A small image classifier, trained from scratch: batches of 64, trained on photos of plants and fungi (iNaturalist).
Rows from block 8 of a small image classifier, named by matrix and row number. Rows with one number belong to one neuron. Each number is 128 + 32 x the weight over its row's rms, rounded and kept within 0 to 255. All counts start at 0. Numbers have three digits each. After the name is the row's rms in percent of the matrix's.
After each neuron's rows are labels from the 100 images, of 14976, where the neuron reaches its highest value: "responds to" is what is common among them. Only what is clearly more common there than usual is listed. The data: photos of plants and fungi (iNaturalist). In brackets: how many of the 100.
# fc1: MLP up (model.blocks.8.mlp.fc1.weight, 768x192), inputs 0-191
# fc2: MLP down (model.blocks.8.mlp.fc2.weight, 192x768, transposed), outputs 0-191

fc1.63 069:099153141144090094086129142141162165119151152129107168112139158108117116093161117162142140119077129122099128147115057113163119155151181164130170150043129146072200145127153086144094090120128122169165107089172077086082065093077142142090187119184050127118105190180195111100151128123131106073125105174129120123095165113117111168131147085113110097151057123100117123174096128130121106142117130087089127170065161145171136083145137131118144135122093119215139142103128137095141093128048095154159109173130177172152122150128198098121153103144126148148136128131106095062169123146071110139
fc2.63 070:157119152135170117090069111165100132153117176128141068101114086174212150119145133092089183122124086113141096122129197127114081099139144101159085117138089157103117134124133155209141158198107095099080093122114137175137172110152115098103131078116119139141065149114128186111138115134142122149181217105144097126168162154147170070073122109143137148135106151155132123114159176120157105113134107147176139119120154186181127194102106082156145109070115126076098050112152121162174109149145118131100126164084094109186127161160104114087108094078108090125103059073143125150136149133167176146
responds to: order Caryophyllales (38); family: Cactaceae (36); text has "cactus" (25)

fc1.385 109:124109099118143081114050100149085093122164110137082099095210139133156139165139164118135110115121125101115089153082105079166091049168103124143103139181119116104162169179138129147157157161170111134143180174153115143162190132083119161127132137168134117127119048096101145072135224116093089061139091125136124093169124114174190184153108138099128139137129119120115136198155121102190094155126080106132103147142203149162106126147115135150132083130106108122108159044116116141154099122134125129162130108183128167116130151144142093073110087184141130156182075150163112148098102099085151094
fc2.385 119:130103180082122177105101121181149152073110115158077144107096134154130110136119090150086144101077152132098195169154130128112112119143168114160137053122125105148220130057145154107114136082102183167138184102185119135145159121193158107047127094133100091111114109146181149139159204157179134076131112096099128114127102174157127105132120102158150070174099105166083161103081130123180160105184136136144133123114179228143127132136148132105122180106123082082131106135135110103143139121150151166113137038131134116110098096131131098135125115134132171124126133035145147111133136097077117132
responds to: class Liliopsida (25)

fc1.71 138:153085106062141179121104167115105112119084160059138198107064133128163076126153177152068103117127163146123105112143097189104125147182145138164158153129108165149126127122093114142118139127136120114133166132134081122198131091147174114107116112110140149114139183135131121181162107094059126180099114093164158100121178156150142171185100149129109103115109161125123158126080109180129154160134087153116117098089106045152127119124179110126130079089089116111149118145064156174110110059136157139162158150122030160105216174121121177065154100152190149100111115147078121144130121137113133155
fc2.71 133:132164118074083148140094189086152136111137132131171163079065112068168111140110052162138120081135141116143113107117173128131126125140161143167045134132095124089127118100156168104153104100120138076163131150111083158114161172124151113103083156162121154105134077091111118192152167119082112167179074083139106143164136127220110142171105186119097120083179190141131150154148082143045093116164101136127184084150169150125142154161121128157139126151090106133173095109095110111147094109117159123103143177126089119150142189110141199111126041182118105113141136078148106120154126132149156090
responds to: order Caryophyllales (32); family: Cactaceae (25)

fc1.639 114:123118185123063151139107138177086141101140122089146129037069195143098103122134130131105114129119144107103143078172131130138132067131125115085095089105037198089147147147151129094059080106146142119156140165187073074077112094071116123114107128157086159157144162117135083177139160071162090092183139176135125153074110180163198127123189112076154078092156184148148125122120120130206138096122112104120150161098149140155109173190115131113142121128108131167160109097148148176114124102127130088115171121110142138106129112160169114108146105131143166147147140146119105105165085152100175164
fc2.639 117:079177127128181111164073091197106143085105076088121122085121153148069191096131113099109178100146071109108135097126157136089144113113143114092084161145127170108131221083168083155131154154090128075127148134107134110122159167187161165143109173121071126104075090112144143119138075104105074154119074104162111124149174088096184121146161147202140138082130161096144128138118133098168143160177105113071121097104145124101117129145133183208099071123177082147109111164181183137169128089112167100099180123147113123162141132124102118088131116137139159108162146120142108128139081151098183137
responds to: order Caryophyllales (35); family: Cactaceae (31)

fc1.358 089:156128140058158141127120141124135121108135130089132112132110110084122159121115173135082127134102138163140152121113107171112102142036124094182119097078058139145072069161085173185064141154122093117085101089124091086175120093164076193125118114205143204074092178117103197100097135092152175129119114128090093097185112148155097142091140199148104082201132159100172133183106110103131134180143141090145135126156141093085159094109171131112122134171114141138110136097117143149155207142156044118169135158102126132124130141140110156136158107158145138177105165116134109165148136127115140110
fc2.358 090:147140149121144115156150115160121144150131168062120096082129143120079111080139133113115115083134109154088165099090132139079135100090177112155093149112108110134105168119180129180061164195122180126152106124146083182150155119099178155075176132188126090141090083146094077060123156096099141131077115189193109121106083100127076126092141128154104152202120111186133131121145121105097149135108113052121098147076147072100135141177149164125118123127151111122139109158054089185141131121082111181126111112123110186130205157167139127121175124178128089159188132135099120143108128169076141151
responds to: class Liliopsida (33)

fc1.209 144:077107108086097158073063135141149131114136100098158119122159162143173122121153132134149072166115101099154124159123116159081166118150055143076138106107141198150141146071151151178113135089085159178131089125126170102081103120159162080112181157106120125134130140141173128058171173111129137156112122124148128084115176194124138117134099161136200199116108169080181100128241055098197186084123127120154108139125089106103127147110121110078164155148094173133101079130091125110077132137111129127100125081122114115091116131173087174130149143104146121161145189095142146121135071122129119146
fc2.209 157:121155095085142125154111073188146061133182164106142146120127061144107081098165122155148136126076193171174129123136157146151158084146081160064138156074152186126194130108141111113077123116144160104113143141097123089160123126091155151111109055122116121067126132144130167180136141125137115058120108154172090153164121106124127104114114103179116173064119158088146118172164179111143098120151036113122094180123072142109151085168176112160138142167190102124049155108145101143125098134214100139123118103160173129100117136154174150103159147127091121087122140109152131102092114118103172099
responds to: class Liliopsida (27)

fc1.121 118:083138142080111150204120093124113161112187095083193184174129152154093202139098061132109142104070200166098127104102107135145157126199120104145200181134150117140107140124193106127143131123153199117175170141125135129122146124082120140149128098129139197179147137108127130175144125097110050165141072136192118096140164130155161150165108119141150109102075058121146124118164136114108089173137149074125128078098112100061148103128088086111147125085095159147146167107127115121108142105131116148118132115152122136158137119084120172139073125095099115070178134144093126037112133116113097123
fc2.121 115:162083082107187101114151206144124115126163203130066015099114127154091103116148109075088132126184130133100126124108091164114088120167128121165099166071092128156150144131169135144177102141130061126135148081146084080121157134085140158154168067141096132088131121119200151137118107129134148161097153173144091143041132164054096143116141140107085141097159142146138132147130078163094117099133131150114124117137087075153103143094092100143134155173079165113120146165086180176126162177156123184180081117115119189138104145174139106095132120117147128172125152112094148162122128152161091145
responds to: order Caryophyllales (26)

fc1.687 112:102102207081089111107180114156122135085115136073167145133109081134164156079109102138124147116099133174128158168103042105143152157116097155129138110118128078113054100132169136098113146160095077149134140091104142099135087167111083110131121146098170143121137163080129075112177130180093138158086150151186125070101128173110135219153180096166158131092176120091168173118157089141131156090120160116108121127127190072091172172144085163156161124097120053126151105162139174080133122125159132136118151112140103164069102163111134164162150086142154092184173125097142116098187145100139149141
fc2.687 115:180112101122109076134175161142094179051176147078068180180098129131110145109113142159105133121083141117150142120137170120113178114150169154075111109155081130120069088105147130144121126098117162116162176094151164141141205142100128132176109116120127124096154160118107114164087129160154125107152130118126083135087068103095111086059104162110132147111157048087164123148140085123128127126123190188090179099164167134183119136156101174175132140132145099087136139148155136130108113143179035125168072138126162112058112107115128148185112082081082150157116096127169070146159159125167149103
responds to: order Asparagales (33); family: Asparagaceae (33); text has "yucca" (27)

fc1.175 122:139145221133092157083165051132116156152159158148119189079131119112163175089105139143137152073167115139079184135098128098142124115109139141091114091110135094149074133100174082132148155114162047136219183099141095126110126156139116124054120106070137115136196125116140142114125134107196141149153116083134055097114093149132086100144183071103074110127197142101113070140143136140122151098137143141168132140176140133126121150120127105126163133069111130169041182110116120121125122150157108140079169095148114086149165200138075156158145096121170157156126107146147099137141147125104102138
fc2.175 119:101178140047156131123119123132109167163105091168125146117135083133087160168141171097082118153115132115102148100112185119071184173152152078136131184081091194146109108069072167146151152127112115134170132125157145181062180130111081123156145072092112173119142181083167164101121129155170141147107112119143138047124112125080068102074104133132150161113181165130153099123131083132054108191179133150139132126121145158117140088178137092172116134151134152127119136138100097122073102106172064203095116098154121109169116126116161113197128097064122099164130115122117159153091123119163131137
responds to: order Pinales (27); class Pinopsida (27)

fc1.576 142:145124176100152095108131137135175129137129085131053086121145139067119165134155115112093144184129088124145096158151065153111099096025141126206103126103124091120112164119096118116070149126099093126122133094152082122200150116141143162135097140136099165125151135131110167120157165142143187117097154107121131082160210112139089123199191154097175137120148145108089122083092125096139138207087092159163145096110103145135146118137189100152160115150104149144117132098112137122123183123107110060169083164087072140135109166120101131168141123132154146185077146187136167183164094060100150108
fc2.576 140:145115152099170107112132124080139162184141096113039065119153130116067137110099110077150148083150105174103111131079074170153118113176164115136088120066096111174127173063094110181122160155156162123084120103131091145107079138141135169171163139098158080184099107094104155145094099148093101182174173135136096149138146089147112132130110168134141125141173107140175135169127099124162182117111103133153089104144096065103168138164138134105103134152140175108099094156054083118119094163132132194134127208098090148156164167159182150171097150167101115081166105129111136140109064134122168140
responds to: class Liliopsida (30)

fc1.675 124:104085088107088127170146111147141051089125073074174184110085126128116150105083166161156126090127138174085101088102105142090146145135097118142112138137160127121114095113124167090165195157124076076184132082082127143146206127152159145180166141151096171156134120146122119127103106124116162068153128143143154082120111109127137136189092090112152131106165140120056157134147097122155157111146106144169103144182119108182172119164092047166134123178107091183129177055159126099091157087130094154164141103101157105127112114053108103159157134121199110099099108109170168125082111103157165138
fc2.675 129:147179142110095033125170160116127154094108145145155117132137151145206160143108100132146142115184076092112174143148153034131106151127070139135111100175156150074080155135190122119131150071113130074091089110103182114132128069113120135173126125113135132125100136121120126147175108131145140137132157124116099135079185115097122044187128137119150150158060174108089151138145126149135113127138112186097133068096172126104144093147119110185053186147095167162098135151111119080086126164096174135112178152080132071096102160133138106087141135136140164161184146186089135144170122076127146108
responds to: order Caryophyllales (28)

fc1.661 128:128115098126100151184099118180063143063158124079134094094152150097122107071076097130106126085078142122056119163136126142169129126142185079105138125103170131178156095122114142149102123142137137153138156076176161057147129136145173116104089160100165148119147144138133087155093108151159167104109151113162170155162132174158118120101171129159122141073138161135175180116152055102113144148119129118082104168054086146152168100135091132086162143113005128150151122113172113093175149133060121142152123132124087175127133134117152129178102165083143119129131078147095116207113173153184114149
fc2.661 126:151144072139133146121132152070107138100154097136142183085086118146160118139149114157188134169081180133158149118170109097167114208115131099102149182150088151144140124137089077094143130141144137121149092178110100126091062089158120101125053133091154097099033141075141134140071097093097120098140114120161161127135133103114131144186155145168148108099166125160121122120122092154127099177133135184098201155127178075141134115136123220157153136114077143139178090139192129112115090128119116081152124118158114132120190068153116137179090124125098095144079117141140148122066108110171062186
responds to: class Liliopsida (30)

fc1.38 138:130136164096146095153148118152139109159131123073124189098157174074133173121191163069069104139127079105084146114189127134121083052128094114119109079097095105066152117149163132147071185172064178161149140150139084113056131118114111158166066148177090092050130147160131114173135126127088156129196155127113073187126125137126069154138172136120102135178120119136096153155112126173146123140090084108127163132176129170100109099142180093177167142144122098169138119103117092114144176148101070104101093164104118142117121103120162156157131159180160148129131086178133106149131090158120153094
fc2.38 142:141147140117146141104113149127121131154197136189091133080088121139146123096129143122122115089119097174120130113123082186072165097158157101148094133119064154126109118196174170201099100174082116188118100077107085164119138119139114167123083142199154214039200112125167105158121201116114130159114137156099074101104049176081143116123130158139130106145172177160144147140098149079089126132126153098104157094110071073175132106151105130158112111176126123107170120089124157161139116145164122170097109081136098092113149126112101121091119132117129186105134189118142145122152125149146062118
responds to: class Liliopsida (25)

fc1.472 115:117086134068140076131121153131140150189135127190126113089165172097144074130125087185136134114126157163107129160130157066185106147118126145189134172150125105081083149153089112151112086151164189138118100146150085161113102168182165094157132096095123166092153141095090128088141086115149116096125123133099111121131136186087152207170098130169147167152097080142140091109094108108184209107113152116152174153117150148176075119149108140118098138115140154229142099194099116139131095131152147105135075165148074132108121102103102155090101118095124067062139075159121106193123121123126103091
fc2.472 113:154150103098148106217096148114127120099166102144147139141109144173168146144106155127169108167161173115105083163123105106108119154116088172101136112100137130090101113121130144135150139108110123081120179168159133089085124091145176178183133125222092164117151132131091119122103146138143087115132117081124065136091156145165158135097116169106067158114126083151099137096090045072129084155079167167083040091100173116149161153173176116125107192128163083127111104146104101148133125164040103101167107111156103167128110131154144103100077125169139108118209104134161142151154163115102178083
responds to: order Asterales (38); family: Asteraceae (38)

fc1.307 140:160135196148156138082070087154114169089172144173061212095063164101155129080153114156084144093106137106118159092086083118167092120117146149180106199132110042109106124082140114138101094116112122174183133096130137102172096144152125114130151093155165144106166101103120151188111150151181130093107168136088147129122132076136098161094057117158094146136117113147101163085156164092145171171152166123109118119159166139160036140189135104089146129110137129112116119156145073147202152138142125062138131085070125154150127149124102154079153125108155115087172123136154138118120150083122124148
fc2.307 139:146169113181124121172123153160115086119136189134155117154090088108143151080129098061113092159134115114174105079059120062160100113102124153109109110140156093168205073173216148177153125118174072046092171079187142169156122144105152106188118085149110113138121059080131154133091119124124159093112124127124066156126105159144117178132118105098118110090128106133142144128151164099122126082130164169142104108105167166127084149137135155121097155086180122072109142110103143137157157095094135108123196092119126114186112134090124120117165077173135105138167114101180143117144194113171150167
responds to: order Caryophyllales (32); family: Cactaceae (28)

fc1.260 090:126140107072096127173156208136199103084159143093109145154160148117140122121165076148117156176113124225110124143189081088149157070145047175065112106178139195104163126091167141132074110129097141162148126102121101113082156139143128079094125155117122164132112159178118163132147151114146138121126174121110129101109178145152134160088168153113130152063102126153171115126097113074138100078172102106187132131095118192093149094125167081123153108125144121163108106105095122150109140151085092172119130085163099146091089137068067131175196119129105149182155131079139140097136156135090105124
fc2.260 083:129097111057079191092152137121123054154138156109100109134204084176114164094176136159126109167133138175125095119154121178136121084175097125113120176086108081130184110120161078097158172073136150123098156098129159137145084147105150133114086155110141138106096196097167145133116192153141086149176149135155127130102146097068159139099084169170110120097013142162110145144113133148117118124152132119187142075163087092087173069070085128148092124142138136119141134135108147131134156122105137132189131101121096103109076135143147123093143167097075103073153109123184170134137148117172166178
responds to: order Asparagales (39); family: Asparagaceae (39); text has "yucca" (34)

fc1.628 150:114100157098147104139110183146113158111129151175078145113118161136070171183150083161123126172197096142145181130105090159124079078148146205089152098144134151105128098117149137211102163151165142131097188103103137086067140119168177134171136149146108170136069126109087154125089156103126120181104101068131129111112145054098130087094160138122098172146115063147134107127104116114152170187092158053130123129138173122121079045163116145072143109122183187153146126126089115088126181080108156154150082121130098147139087105091096085151092134139139135161155150180128119146143151159104106124
fc2.628 156:180133093050127152092112157125161132124145120111100100155095160190126124089109151110114165124096068091125154191146149096118120087140124105137153101148118210074124137145101132104128152087196176152130080127087119097077100112095159109140194165097160159201066091150124125084101096143162098134129115142133139087175145117124103128089123142102146163117162104114130147059128144115111107136139149090089156106092087169148137172091126088166114120138197090097140164106100180153098167183084128100096192112092118174098120182161197133150148151118125163158169080147093095141105115158125101211
responds to: order Caryophyllales (26)

fc1.19 141:115121117122097148097110119165145143104156114107137149057210143120148165139150089124113108100172134107153079194181159172133090062100198101109176083121181123148122154138130146141157113146074080166162165185159100089135188142136150116185147077138151191157146135112103207126127087116133072112245146115086114128048113074116173174120161095109126133084141071126109109119118149076140162112090138113098090147137113131102090114117112089142138182129114149154125156124121144098120134107112128112114147104174123164110149088145180120109113175053124112150136086129130160139075095156152092133
fc2.19 151:118113094165077124128115096194123127152124084121115202074081113121134174178117145140092093076188158161149140082116085081153136071118138120172150077147101127044117056145139133140151076156114088126111139127099120105182073125103128101090146118124139131136139107113106086104106125130131150167147119140132149079180150137159143178162159077165241179079135169161172094149097149121117153151173119159120141127055137083131153139173153113117048079097119161090087093170108130094166141158157086168121127090139147172090116126139128124153125190145138097154109137153156117138083128154174125143
responds to: order Asterales (34); family: Asteraceae (34)

fc1.629 066:131119110100101076130090104131121141087107131135148133141148127064138086074139128119158114108140117148124143131090158116134071211140123141109108211130150145170120074165119138112110084138060113106163194103157171163119124183131139161151175147118084163093127151036147176161140109144134159094125122124211116136159079125142142160162133140114134090128064110101128135127095118083118113089173170135092175083164095126103069101165150167070124125172093082119104111081127132147138119184108103145088145149132138134136154169123130134123202097059089112174068089107090138183161113192090166162
fc2.629 062:087141163108102108091167150148106127077094166087081133120191149117084121117149092119134081130168164168140138149135133154160209167067104110097078149158127194137082068074110101158137091087147105131144129107067155062121189099087183162083133110084155097174142072150122155095173138098163073142100105167115118130166104148120145156151180126094122163155101129101167119076126097094117157163125116080162163103154157124102113188157147163148160069079116145144133094125157153121121150181120117158164111090172142081139155113179116071115103146090105103125138182115135172173186122126088118148
responds to: order Asparagales (46); family: Asparagaceae (46); text has "yucca" (37)

fc1.577 140:133104165104162071101141139146138093125162139174110089162158068165175135101173079165141154195090113133094093127090053090144183144154170171082126089149154107112139126071165124161091086143174088137184145117109132128122054172129128178155069161159145132133133127139084155151092128100072138141116117162109161113117098078156135137124116148140140155141106035193124128153131111196145165134173183071108141095128128162076107126129143117139186116112095106124049168119145168153122114125140136093124126146109094134130114141113089147088224203093128147141096127102117165120108096122109080141
fc2.577 137:158190160109206138117126136108122076127126142176190148132143167174128114082147105117116099166101134115145062030151140147122121130153088134161090122146155078165085137142131116103134184134159149120140187123250192193119137120115143099108101099140140071094140147131100164111152137083127174163081147137127096135132111157174110132163137102139160138116082157120121108173128181134121130131084141168128072110093130084133123105115088115117143109102160142125093156143106125072120124189064143145120079107135106121194126101149135098142106115122121138048125118158030176074107174132099164122
responds to: order Asterales (31); family: Asteraceae (31)

fc1.48 099:160133081156099175105142147161181090143137136150124130123117092125105192187179106136112133210136102068131172133151137150056072121068138116090187138141085114107144136143135130109125125106173160154117164129156164145111151089135139142219146160124143194075092096119134149075130154150077148130156104076149132162125154115128152118099143116122145110093144126140155131110109180096196167195093154117093174110138122134099109086153114137090087172055083067125098098143105063107164127148063126189154103098108117103138082059129131152113135132106145123158129171114104125104182121197082096099
fc2.48 097:149173169141096157057062168133081158150195134171115144152134112125167115091128134126131071131084100128111121124112192069147164075198095094120114128101122162126068109095151202136149126115148146178116137180132129188095142153109101130116158105131152122128049126113119065130079093214132162176123045136129144078193159135135115126059102129101123134105179144119128086164070170116071116077143132094088137127085161145117155115102078126120136158164108118074129133113157200095123133143081116183160163141128107126161138167144102153128146128114116139171187103143126125119121157112166120131
responds to: order Caryophyllales (40); family: Cactaceae (38)

fc1.599 133:154136110049152132111117155114102107146178156129161157140155079133132105193148120170097133126132123098153125140122064083115089091139091151098089118135085142145152164213127192123093126074084150125094145105055118132095125193144125144096162111112152152166133126182149183126093125137090111123181125132127077125094144114148118163105128179104151073146134175065193121169140088099189144165121126070159117134149123151066146107169120112179162123171145100104075124117053146160174151129108073175072138171179121088165113157113119122126180100160120125105106082165084141151106176151114138082
fc2.599 141:119125180103146149131155148160158142092122158131163170144091134110144134199173181116181145104113131177100133102076165120131189146139134064174130107173149124166099160164129154106100144172106137132129145135118115128116147127046131127081106063065161105065156155127133148110152173149063123118094129135114124127179071164117111128142107164162096058162058088177126090125094064103085098123128158088020154162147144117098153085107123205120111110133135118113108133132107115170124173116125144196161125119099140083146137068154132125134160190137127095134168137101119072091190121123099108113
responds to: class Liliopsida (37)

fc1.118 039:109077120132144106102124105071133141124125142101133175172162122046110106131156090131096110073080129142097099173139079095178104173115059176104112131111116211047098114117137109181139082072108120177099117020130170081135121153134128134104096151096149144163091139180153163097106119165137181129116158120143097098144139160145148107136114182107082141161186089113210112126155111104118180147148110120176135115140164172078139135116169106117146142115116202110086062123098108110146111125176081144145091121163132120195119106120115137125148125090118133113147124081133114166116166162094173168
fc2.118 040:172144122113146114091085097177137119164063171108114093100162110104094155099113144160114161169148101169133086129129086167128165135137191164123068108148162134192084154116136130127063169107105097134161134111110107114153169151157129094164167152130124133110098088128071111052093147139128054075094091159147182125121105115114118156077130082139132081134073112146095089125111136153169117157131161115070151119167107085098195134112137163184145172201128131147122141178104169097108079203085114153135180154143185089101203122132142127068129119141110137147120191159118145159160142104087108143
responds to: order Asparagales (50); family: Asparagaceae (49); text has "yucca" (41)

fc1.401 075:080162160126098113084143163144124128086092172198094153180130114118131159159132130204153167154146115079164096086153177119152175058111113157115118165118097130162102105095140140125149106128153086198083155164148165156091121123146139105156169128139169136164169109115125137132130081119101160121060174117094091130159143141072180070104057097138109131130206129101106156088100121085130117144102101108113127170138165090079111151099118088104176127094167147159066135068157136142143128161124121081042143107103143194086129179151152140191108080157149146098125095146112099142130153116165186137
fc2.401 075:168171103117159087162149100106123153118133109109125090121123122115191121101136126073148059099182163091162121163100205148068172128131148127145162117142114133166160108086098137135116156165147132116114039164092147150201107145114135134115139182125220104113142201109126081118101078120111129098132141081139136152104119175112108143133114143142098153205117070104156128176168171116159177092140152138065086095161135165101134102080136099096122159135122077128196126124176096053122168122183168147098126154099098163130105103071102106137160098133126118147090146076150147187101160158096114125
responds to: order Caryophyllales (36); family: Cactaceae (35)

fc1.463 141:078161107103154099161118157149123133099134125123179124108114159101179171075108108096135132114057165089137102104102103132151197115158121091121081172128163120131129110083104139145149154144125047123110106127184141118117169139150125210163126191103124131183154108111173116057154088138123152153120171136110138128118066156122115153140148125107106159098062126096125143134113161099135089113144080111133151146119119103168147123132131135072189142154122100082100167120220077130154124139178143098058168188164116189121162107159158077113048087076086112149132101084125088166186128150159169118
fc2.463 147:120148145113121148123096133112220111102132176134124135131119142094090149169158118148123106175027191101156121087109114101109113104129096095143092147164119179092172132107099123158162150184117156145146145114138141152130127134134139109134110135079197098121171162100181166071106143096083117137108073113091164118069084087096122130178104121138093110116160158137141068087108111133195143137094084156102165100154146081137141154107106131084087157166205147108120121076107145128131153104161154147063152194167118130118156130097097154108147126124105174242129102072142156164121082106169182122
responds to: order Asterales (28); family: Asteraceae (28)

fc1.581 117:140118210134152139152100138122115130186093128132167105154147101124126126180111138140136122154157171104101120133100200084154107079178095105148134182138082093151133149141116072183094147081126135084138115132141111118117177106067117163071151158116069081121088149117172111113065148060173118150185110166112079110123141095107161117118150087138201120160109110143160206084130109129121135090144097135087114088136134148117098096118150173106114198103044120182136175165130129160148142068136108072117144172128093098119162168089138128117163048111160150078107136131133119153092071153149167135
fc2.581 128:136117203144148095131125117121143138162089168106164116151149101108118068165126161117097127128168146120135133138121174160092151054101143125149134126090113081115139124145133142082119095140140104109105108128124123125136112159129132120151127151131096121120115131113144179193109099083156101137125135155151057136141166062159119121110132115110200166160111070131182135026161185153112189132101080137114154171150089164158122116131140097086042114047125127141134082165117063083158114134157123082190155170200103186139129170137116098090108160145052157115148079177059098152155095155162139138
responds to: order Caryophyllales (29); family: Cactaceae (28); kingdom Fungi (25)

fc1.202 100:138131151085157106118134120184156168144139175130108176156139110105156211115155158169174194040163155091110094090092116144145088120089146085139115132168118077111098066128124151150112074171152112137143114120131169092104100151148140126115132158132139153097099078168131167113141087089159191078148135177078144143155123117131137166091149191145219141161132128111116160174069049134117084119136177138097130144137112113077085159096116135139130138069150136105124052106094101101104065135157120137126124102077129126078173103096131154126169172097184162136134123163094090105124147099144168169
fc2.202 103:148147093081056055156084143139103122155166185126127140125142110088149153108092162098127117166173098196177152105105116112107156164152105141135131070125127125173110115125132132138135103099097167105146156139148168114166146105139114103145070163151094082115108118107115081182118172107121141159079157148105063070120087194179097144132116137117100164099114128111142117151157154121152180185072100160212152143095194139125094166140072090150150088087146122188139122089109121094121105116103146147132160092206114130100179101044127147150147065076153092147135111149125148182159159105161095116
responds to: order Caryophyllales (26)

fc1.752 058:157155176114158147131138122121129118125171158134188111128057119181128183126094153126161160152109116140105134103053127127161142131086092132153179136101168111102114109120188130151177116114199082143055153115125153090127063147116129093087155167091142163162130152139110162138134178098157086086141130144056167128143100166110130098159135138104088125097184125103148138136155161121154097204100107133155147217161081144113103053147112148113098161104138097177182099136146095110189120126097090163089104110139071110127123104084104112198094103161086061151076147135114107081110131163104161162
fc2.752 062:117109119151164152169142142135158099129138051138139125096119137116134112114136147063118162163166063129100080132108203166085172162164163109123152071169137152105179066130139175122110080141158199138097149173173135121141121164111155171084157115109073135088147111154180143139130143136076102130170087102151124132086142137113134099085111116117148108103104085149128093183114152102132103130123138109064092113105184128167145165148111149083114104176147049129107125143109129171106135098088122133080092149050106113096100183174128126104113082117198154159124177145052151097163160146207089131
responds to: order Caryophyllales (27); family: Cactaceae (25)

fc1.762 141:097119121010115127146172147102119114099125123145137131152112113115127146121115132133193091104170118207111088130171152201142164166131149161166152169098199104090031138114141127181085170132104148129196141166131079114103123102131224134152158147091162170136134130129070132148084167115123084069082137142138104150170132122097100153133111101136095112145169130134103189163145077168085140140074125122060146084098122155134126133136155099152143142123048124168105101110165148159098161059130107144139093153110189149160123127133143151103134125095131133102162132099099101088129083101145159099
fc2.762 139:093134067111149185147155120100173101146122146143124166113100116159137094064173099132119079095181111109181119131113123102196140111159119201139119182176147124136105061096150121146170096100102130116127131123094106161186175166118087147112165143148163136130131113130142110133100150177082114164132159122100116135113108137094059129090108139123167108154118161165126125102121130134056104104056112117164060103122114141163175165148193077109102104158080128079111076081154090084091167107092201151111110176104178173144185170179142167098129141110114093122183094140112077088101156168123148147
responds to: order Asterales (28)